From a checkpoint of a small image autoencoder: 8900 steps, 29.2 epochs.
Rows from block 0 of the decoder of a small image autoencoder, named by matrix and row number. Each number is 128 + 32 x the weight over its row's rms, rounded and kept within 0 to 255. All counts start at 0.
After each channel's rows are labels from the 100 images, of 14976, where the channel reaches its highest value: "top examples" is what is common among them. Only what is clearly more common there than usual is listed. The data: photos of plants, animals and fungi (iNaturalist). In brackets: how many of the 100.
# conv: 3x3 conv (decoder.mid.0.conv.weight, 256x256x3x3, each kernel summed), inputs 145-173

conv.65 [116 176 121 168 125 111 115  97 117 113 150 103 172 118  53 162 105 183  84 185 146 118 122 160  79 126 110 113 140]
top examples: class Aves (83); order Passeriformes (54)

conv.246 [118 114 126 125 107 190 112 128  86 174 114 172 131 123  90  87 122 129  87 202 176 117 115 126  48 141 165 107 166]
top examples: order Passeriformes (51)

conv.61 [102 146 105 153  87 103 102 135 170 145 136 115 157  96 121 111 119 134 216 122 133 133  63 104 121 120 103 155  88]
top examples: class Aves (89)

conv.228 [146 143 121 138 103 110 163 150 151 135 179 126 150 115  94 139  55 127  87 144 194 105 154  74 136 148  93 105 162]
top examples: class Mammalia (26)

conv.202 [164 152 129 106 147 145 150 229 134 133 186 120 150 156 122 145 109  45 137 126 173 151 136 159 160 146 157 123 168]
top examples: class Mammalia (27)

conv.32 [ 49 188 132  97 143 150 101 132 134 101  97 116  96 135 112 144  82 158  91  71 142 137 151 139  80 132 127  76 108]
top examples: class Insecta (78); phylum Arthropoda (78)

conv.129 [124 206 128 126 110  99 175 201 105 116 119 132 164 135 177 108 135 196  81 159 134 162 144 118 135 162 149 116 137]
top examples: phylum Arthropoda (81); class Insecta (79)

conv.241 [ 70 118 104  86 174 184 123 108 121 157 126 188 101 153 112 126 155 220 142 105 120  96 136 160 105  88 150 152 103]
top examples: order Lepidoptera (33)

conv.29 [148 129 164 134  69 147 175 183 160  63 120 139  96 122 178 170  86 158 141 160 146 127 130 124  86 151 141 115  85]
top examples: class Aves (84); order Passeriformes (55)

conv.195 [176 187 164 111  83 161 112  95 153  73 147  85  95 128 152 169 112  93 140 112 128 118 161  94  94 133 128 134  99]
top examples: order Passeriformes (53)

conv.115 [149 142 141 168 145 108 152 150 148 128 183  60  93 161 109  88 114  60 126  92 142 120 156  69 188 151 140 126 157]
top examples: order Passeriformes (52)

conv.200 [132 119 122 129  87 117  74 121 107 193 101 137 135 101 171 136 141 135 112 141  98 105  89 113  49 128 129 172 110]
top examples: class Aves (87)

conv.189 [140  98  93 129 157 141  95 111  94 123 124 140  91 132 103 127 156  47 124 151 134 117 202 150 156  90 117 189 170]
top examples: order Passeriformes (57)

conv.70 [117  77 174 132  57 146 134 113 107  83 140 149 212 130 123 109 128 108 115  87  95  83 153 137 167 114 158 130 122]
top examples: class Aves (83); order Passeriformes (54)

conv.35 [143 132 122 122 143 148 124 104 107 132 150  87  38 150 145 112 125  34 136 123 163 111 176 111 216 109 168 166 147]
top examples: order Passeriformes (57)

conv.63 [133 146 145 125 136 102  86 136 175 125 176 176 149 102 131 107 140 216 189 126 119  82 216 102 154 135 109  39 134]
top examples: class Mammalia (29)

conv.28 [171 146 106 170  95 102 101 120 184 178 101 120 140 102 144 114 105  67 157 125 126  92 108 161  87 163 103 143  96]
top examples: class Aves (83)

conv.150 [158 137 120 174 165  70 169 146 107  59 109  96 110  74 164 199 164  81 102  83 106 134 213  79  92 104  75 136 134]
top examples: phylum Arthropoda (64); class Insecta (62)

conv.138 [152   5 111 147 151  98 193 119  75 159 108 110 117  94 130 102 134 121 181 122 107 113 185 167 138 106 138 126 144]
top examples: order Passeriformes (54)

conv.250 [118  93 101 120 143 100  80 169 130  83  96 106 128 159 158 154 133  64 122  91 140 110  62 126 101 107 173 168 101]
top examples: class Aves (83)