python train.py --dataset="photos of plants, animals and fungi (iNaturalist)" --encoder_norm="batchnorm" --encoder_widths=[128, 192, 288] --decoder_activation="silu" --optimizer="soap" --shampoo_beta=0.99 --eps=1e-08 --adamw_lr_other_params=0.0013 --steps=8900 --weight_decay=0.2
Rows from block 0 of the decoder of a small image autoencoder, named by matrix and row number. Each number is 500 + 50 x the weight over its row's rms, rounded and kept within 0 to 999. All counts start at 0. Numbers have three digits each. After the name is the row's rms in percent of the matrix's.
After each channel's rows are labels from the 100 images, of 14976, where the channel reaches its highest value: "top examples" is what is common among them. Only what is clearly more common there than usual is listed. The data: photos of plants, animals and fungi (iNaturalist).
# conv: 3x3 conv (decoder.mid.0.conv.weight, 256x256x3x3, each kernel summed), inputs 87-115

conv.164 102:480455535493445534565455599448447519552569478359438505457482436560471454445603474579519
top examples: phylum Arthropoda; class Insecta

conv.143 123:418483519595358469515559528578500501486532499542493495496457561486490488469545435634438
top examples: phylum Arthropoda; class Insecta

conv.77 074:507485556480507515489510437488595522503484488591558525468516472538430498491408549467558
top examples: phylum Arthropoda; class Insecta

conv.41 094:463505409522580455516476507453508495567490533453438513539514408460468396565471527497433
top examples: phylum Arthropoda

conv.54 094:527498450480461494499547506401476496566524460540520556476395562501484478529479453561439
top examples: phylum Arthropoda; order Lepidoptera

conv.200 120:546566527445524525486444456541437479504489438418557474463510435479476521450515522466555
top examples: class Aves

conv.115 125:444467536601442527541543565458576477514548550545455427466466592597521460533478531604460
top examples: order Passeriformes

conv.80 088:509495532610377519473555575581476474495568442514499501528431544501559504548530385486528
top examples: phylum Arthropoda; class Insecta

conv.53 097:548567407431482538497389529487533529478442437522548526472477526454538503474413491398419
top examples: phylum Arthropoda; class Insecta

conv.189 092:430535520573465448507436510503477515441533559504492498486489405496539557402559435566416
top examples: order Passeriformes

conv.120 097:499461524513486510524531572488440520528522434523502463409510520483477464518500526548528
top examples: phylum Arthropoda; class Insecta; order Lepidoptera

conv.166 095:611513542475540509468511475485537480515393504552506504509442602522472519517398440624570
top examples: phylum Arthropoda; class Insecta; order Lepidoptera

conv.90 122:461533475588385527474545536611519492501543546456499481461530570536484515465534488656452
top examples: phylum Arthropoda; class Insecta

conv.117 101:537472535477550470429468451483447527510477514474502503564533511502441530445528498506470
top examples: phylum Arthropoda; class Insecta; order Lepidoptera

conv.122 086:527506467478558493443515508558531502460534560574468475395504531559481499580484494496489
top examples: phylum Arthropoda; class Insecta

conv.255 091:511551503565451477518476420574445457537491488588521497542458516454538462453572559529461
top examples: phylum Arthropoda; class Insecta

conv.146 097:498533529544545467312497501521499526483510487598482530553581483475507607543439401597545
top examples: phylum Arthropoda; class Insecta; order Lepidoptera

conv.230 114:382403560543556466558522532471472511521445497519479521457476603517528505517472541533458
top examples: phylum Arthropoda; class Insecta

conv.240 131:571480506413508507535515496438466467523490503497484499430501497529476488528480517350581
top examples: phylum Arthropoda; class Insecta

conv.150 100:573531486432530483414510570489553537403533525461461498467524521480516443487548516588449
top examples: phylum Arthropoda; class Insecta

conv.162 099:547503488468411510445566566530484516448559470541505449466496490585467480429561543505478
top examples: phylum Arthropoda; class Insecta

conv.129 089:468484503527540530538492582578500441457461513523523536584470517475587507490539510480479
top examples: phylum Arthropoda; class Insecta