Weights of a small image autoencoder.
Model: 2.99M parameters, 64-pixel images, decoder norm batchnorm, decoder activation silu.
Training: soap at rate 0.0032, 8900 steps.
Rows from block 5 of the encoder of a small image autoencoder, named by matrix and row number. Rows with one number belong to one channel. Each number is 128 + 32 x the weight over its row's rms, rounded and kept within 0 to 255. All counts start at 0. Numbers have three digits each. After the name is the row's rms in percent of the matrix's.
After each channel's rows are labels from the 100 images, of 14976, where the channel reaches its highest value: "patch colour" is the nearest of a few named colours to the mean colour under the peak; "top examples" is what is common among them. Only what is clearly more common there than usual is listed. The data: photos of plants, animals and fungi (iNaturalist). In brackets: how many of the 100.
# convs1: grouped (16 groups) 3x3 conv (encoder.blocks.5.convs.1.weight, 96x6x3x3), inputs within the group 0-5, a 3x3 kernel for each
# convs2: expand pointwise conv (encoder.blocks.5.convs.2.weight, 192x96x1x1, transposed), outputs 0-63

convs1.15 099:191221192128086131156140172117040099117094119139141139116099104124123141135113127175142127138156118134100123113174152121132126118105121106115096160077175135184179
convs2.15 096:093119122097094124103097109148148128226154128081135135141160121119125134130130084187136098140158129099146003069187110126164162129124127091124175172157163128065151137110140088076127156146144164
patch colour: pink (31)
top examples: class Aves (87); order Passeriformes (58)

convs1.26 097:113113078133135102115121142134130068148127124140176111136123151137069134116188130152123218145150104150200135133173177122099095114115170087100109102073170100091090
convs2.26 105:149138161127093118085176085119116144113141165066155105101066096178102186081132048125079131121109166181131143176116101083131141142164080174116144107138162121118157173139115079144104179214153122
patch colour: black (94)
top examples: phylum Arthropoda (62); class Insecta (61)

convs1.13 131:163101085123157162111139157098145177141141106192098081109126176127119120116120114180091088102181098088117231134153108145083165107166108121135162123135106118127176
convs2.13 101:107226155081117172155164101173127120117130158049158144111090097149124173217149047117154154162139069195119123139083069085124172146138083090072132087108135119148088112110118185104126148150122076
patch colour: white (56)
top examples: order Passeriformes (57)

convs1.89 098:134128111151070199116148170132103093151089035136170160107132101102097159158092117165145117118143195123096103154170092131172155120087156124133134084150153093111154
convs2.89 097:158148087151157089127101143126109052091136140094137112087086110097118114101144153148110186104155130113138113055092198147086161081121126135100113107137174146101085167115101127189069151103094135
patch colour: black (41)
top examples: order Passeriformes (50)

convs1.17 123:131118114160066135158152132122112139049214130209091130092125140111188161084081132142104109136078151121102078145107108135085120112121180108114129110119136154146114
convs2.17 101:184136121085183102098120187194106126137119092089140125155079135140134116118163239143147156150126109126111074113178167137128051083158148110137122109103127124128106132129131123129122133100145102
patch colour: white (89)
top examples: order Passeriformes (53)

convs1.14 118:115083158107151158116117102127129137164126072137171126148165134137021193178161152113148167121171176089126116113110129098093196093103185130143143137129144128130133
convs2.14 101:174109158166159135114141116139127106059201123106163125091114090111106144072142147136061134134132145105105171132135054160116156167144126120156114135126152113131148153142140154132090128082107161
patch colour: white (38)
top examples: order Passeriformes (50)

convs1.54 108:119142118127136102138092228152104126105154130128135095137127120122072107156135245127093129123092188134186122135133137125110117155085088110139087166096130158108155
convs2.54 080:228073189113152079128120073111128097143145146112100153200072135101148123123075123109099142160152144152114107117146132148118154151108102142096130140156104145126150086166128141149135094128125110
patch colour: white (67)
top examples: class Aves (86); order Passeriformes (62)

convs1.9 125:121120149133085194115140190118136131126119118140059112128124142122149131116058117162109133116122168135184095110123145149106098130246133124141122119169109114064080
convs2.9 099:070159085094134111124070127141142154151125118167140124146174106123129097157099049165167140149089129143114129122206150127145150105073097111159152137137158170105096155104102095131165138182057116
patch colour: white (79)
top examples: class Aves (87); order Passeriformes (58)

convs1.6 109:130118142144078159133191096088143120130151127098163189113126130159153143137106173150073177095198130148147088123147116143112161151089135081078108076179097084092148
convs2.6 091:096141103157102108124125211185152131101110094163126114198167140127167098076170166147168142136150110095150146119126159087125030136110145117162120093144112138117111154068105104180166158144161177
patch colour: white (63)
top examples: order Passeriformes (56)

convs1.78 106:138115131124166111095102128138171183126074148116097120144147230083071182124068139134158124105073166110113121140123131126066166177139149151098110160146122111142107
convs2.78 084:138106137086106125147138121084174132152130115211175087104097204103146161164166142113095117110177138110127204146182150085106161078129129124167189101144104117147083126152122157090136079085079123
patch colour: brown (54)
top examples: phylum Arthropoda (71); class Insecta (70)