{"encoder_arch": "resnext", "encoder_avg_pool_shortcut": true, "latent_channels": 4, "decoder_blocks_per_level": 1, "merge_dims": true}
Rows from block 0 of the decoder of a small image autoencoder, named by matrix and row number. Each number is 500 + 40 x the weight over its row's rms, rounded and kept within 0 to 999. All counts start at 0. Numbers have three digits each. After the name is the row's rms in percent of the matrix's.
After each channel's rows are labels from the 100 images, of 14976, where the channel reaches its highest value: "colour at peak" is the nearest of a few named colours to the mean colour under the peak. Only what is clearly more common there than usual is listed. The data: photos of plants, animals and fungi (iNaturalist).
# conv: 3x3 conv (decoder.mid.0.conv.weight, 256x256x3x3, each kernel summed), inputs 174-202

conv.76 083:451540515534423425478476488485512458517437526556450485556404441505502512504522493570504
colour at peak: brown

conv.213 106:571450476546571499492501587468503522441453473579584480457540570492480497470589473500515
colour at peak: white

conv.143 123:454530412519539462513541483506475484510499474480533524472514552490486544433440480468512
colour at peak: yellow

conv.12 088:496501549547504457539486507531518528481480516468468535488484521524495552566520505496502
colour at peak: brown

conv.64 097:504500465551498547470499528498532549505514467468509510512486481503491496484532546539509
colour at peak: black

conv.19 110:531517526539604405500513464489573514448508546516493603503610489478466593523545551528514
colour at peak: pink

conv.157 098:505557482485464448521473509528459489553487554509564485458558591519534525495468529474452
colour at peak: white

conv.27 089:428519505535544509490482531482498549578512506464497539503601457488512511515507507491537
colour at peak: brown

conv.178 085:441523498454455431513529535512440496477532455461440603550531511493489551453563476549467
colour at peak: white

conv.236 098:536492507500512475470574466464529488537514543552482616463463551495526472513519451535482
colour at peak: white

conv.232 097:485500436489471524428474423511549477545558500542489464470560470459540510515505490600497
colour at peak: white

conv.16 119:506539425447499654440431490483486521385549418433522575585505502501540520505551466430505
colour at peak: cyan

conv.102 090:509560508486492439550488528450573465474536507486521452500529413482524547481410520536485
colour at peak: white

conv.21 106:489451435495504530484538501499543410512440557505513462555531572510515494527544583482572
colour at peak: white

conv.48 084:511498459447469586468506420462444549556483380445467463539404545485459490532489422533469
colour at peak: white

conv.117 101:434489497485478628483534563492419529525453537550471502490518496530445524495464465482482
colour at peak: green

conv.6 098:532554506491522430541490473497558420464595542553499541533634480479517475482482540509497
colour at peak: brown; black

conv.223 117:446544411422485570471478500476497497484463404504497492485387527481503478545544478473486
colour at peak: cyan; white

conv.219 129:523535500527501565523471475469472472537561568567495469522589409547506528498481528485491
colour at peak: brown

conv.182 082:516414576472530377513477479481525511559512554577435521497551516510476461495486583486507
colour at peak: white

conv.77 074:553526583473524431575509394516454460454520483511516380473474473472548557479522500542454
colour at peak: pink

conv.240 131:465521553446448398507503345497481467499517535540509494568553504454548514504459534425513
colour at peak: pink

conv.66 094:509486502495485411530471477528492491530542478420479597530513525493554543512465547534489
colour at peak: brown; black

conv.107 133:543553507510562535503511505479542446576445471472543517542509466547504490546577489489511
colour at peak: pink

conv.78 103:499503519429465574507508551539470511580576501443484593480555543466493519474484576451560
colour at peak: white; pink

conv.18 093:490516482518518487498581431495511487505500497508455529481476497509482507484550535426531
colour at peak: white

conv.108 094:453496426550511497528534514470498533440573560502544494524466502500485469551556550431519
colour at peak: white

conv.193 120:434418523449528516488524459539457532466517438493520574415532535489452534454534440511473
colour at peak: cyan

conv.118 087:527487504481540552504475536495493498529460453502483528493452428541569556477509524532474
colour at peak: white

conv.171 102:529540582562505405541566520458457470627476605506444410457498470492501483504422528500492
colour at peak: white

conv.230 114:492484511487488390493519556527451538452511484515496470506550500429476496448459484448478
colour at peak: white; yellow

conv.128 109:489461503496473484512568483503437462457526477504512577537577494469503531485456511534582
colour at peak: brown; black

conv.170 118:484493468494501493505496453519529480497521476529517503524618502486452542459530452492519
colour at peak: white

conv.141 090:486466444518497486478480489532510541505493473450523461529567471459502541473495483494511
colour at peak: brown; black

conv.221 096:508526493511595439515455473513591572492508489555427502588576475524508488480492559541479
colour at peak: white

conv.183 111:562513533541499545532464500501523550484472536476516504562512492505531474518494466521547
colour at peak: pink

conv.89 094:463525439476485490486540502500463468552493480529477496494467530539490408421499522444515
colour at peak: white

conv.212 110:506566558463486616404477544521501497428481451486515531471467493540478498478488444474492
colour at peak: brown

conv.165 094:508441507539519501531467463515419498484556535529533480481576570467481493529453516527514
colour at peak: white

conv.3 096:539508467437539477536503562502511573523528538498412523506428494469510507518481566474530
colour at peak: white

conv.93 108:518460474502464529527562560508507496436429473500517515516494477448492550506521459571496
colour at peak: pink

conv.49 087:468573511412477414522485494508527563460514495513536550531425487470494426520476456498426
colour at peak: black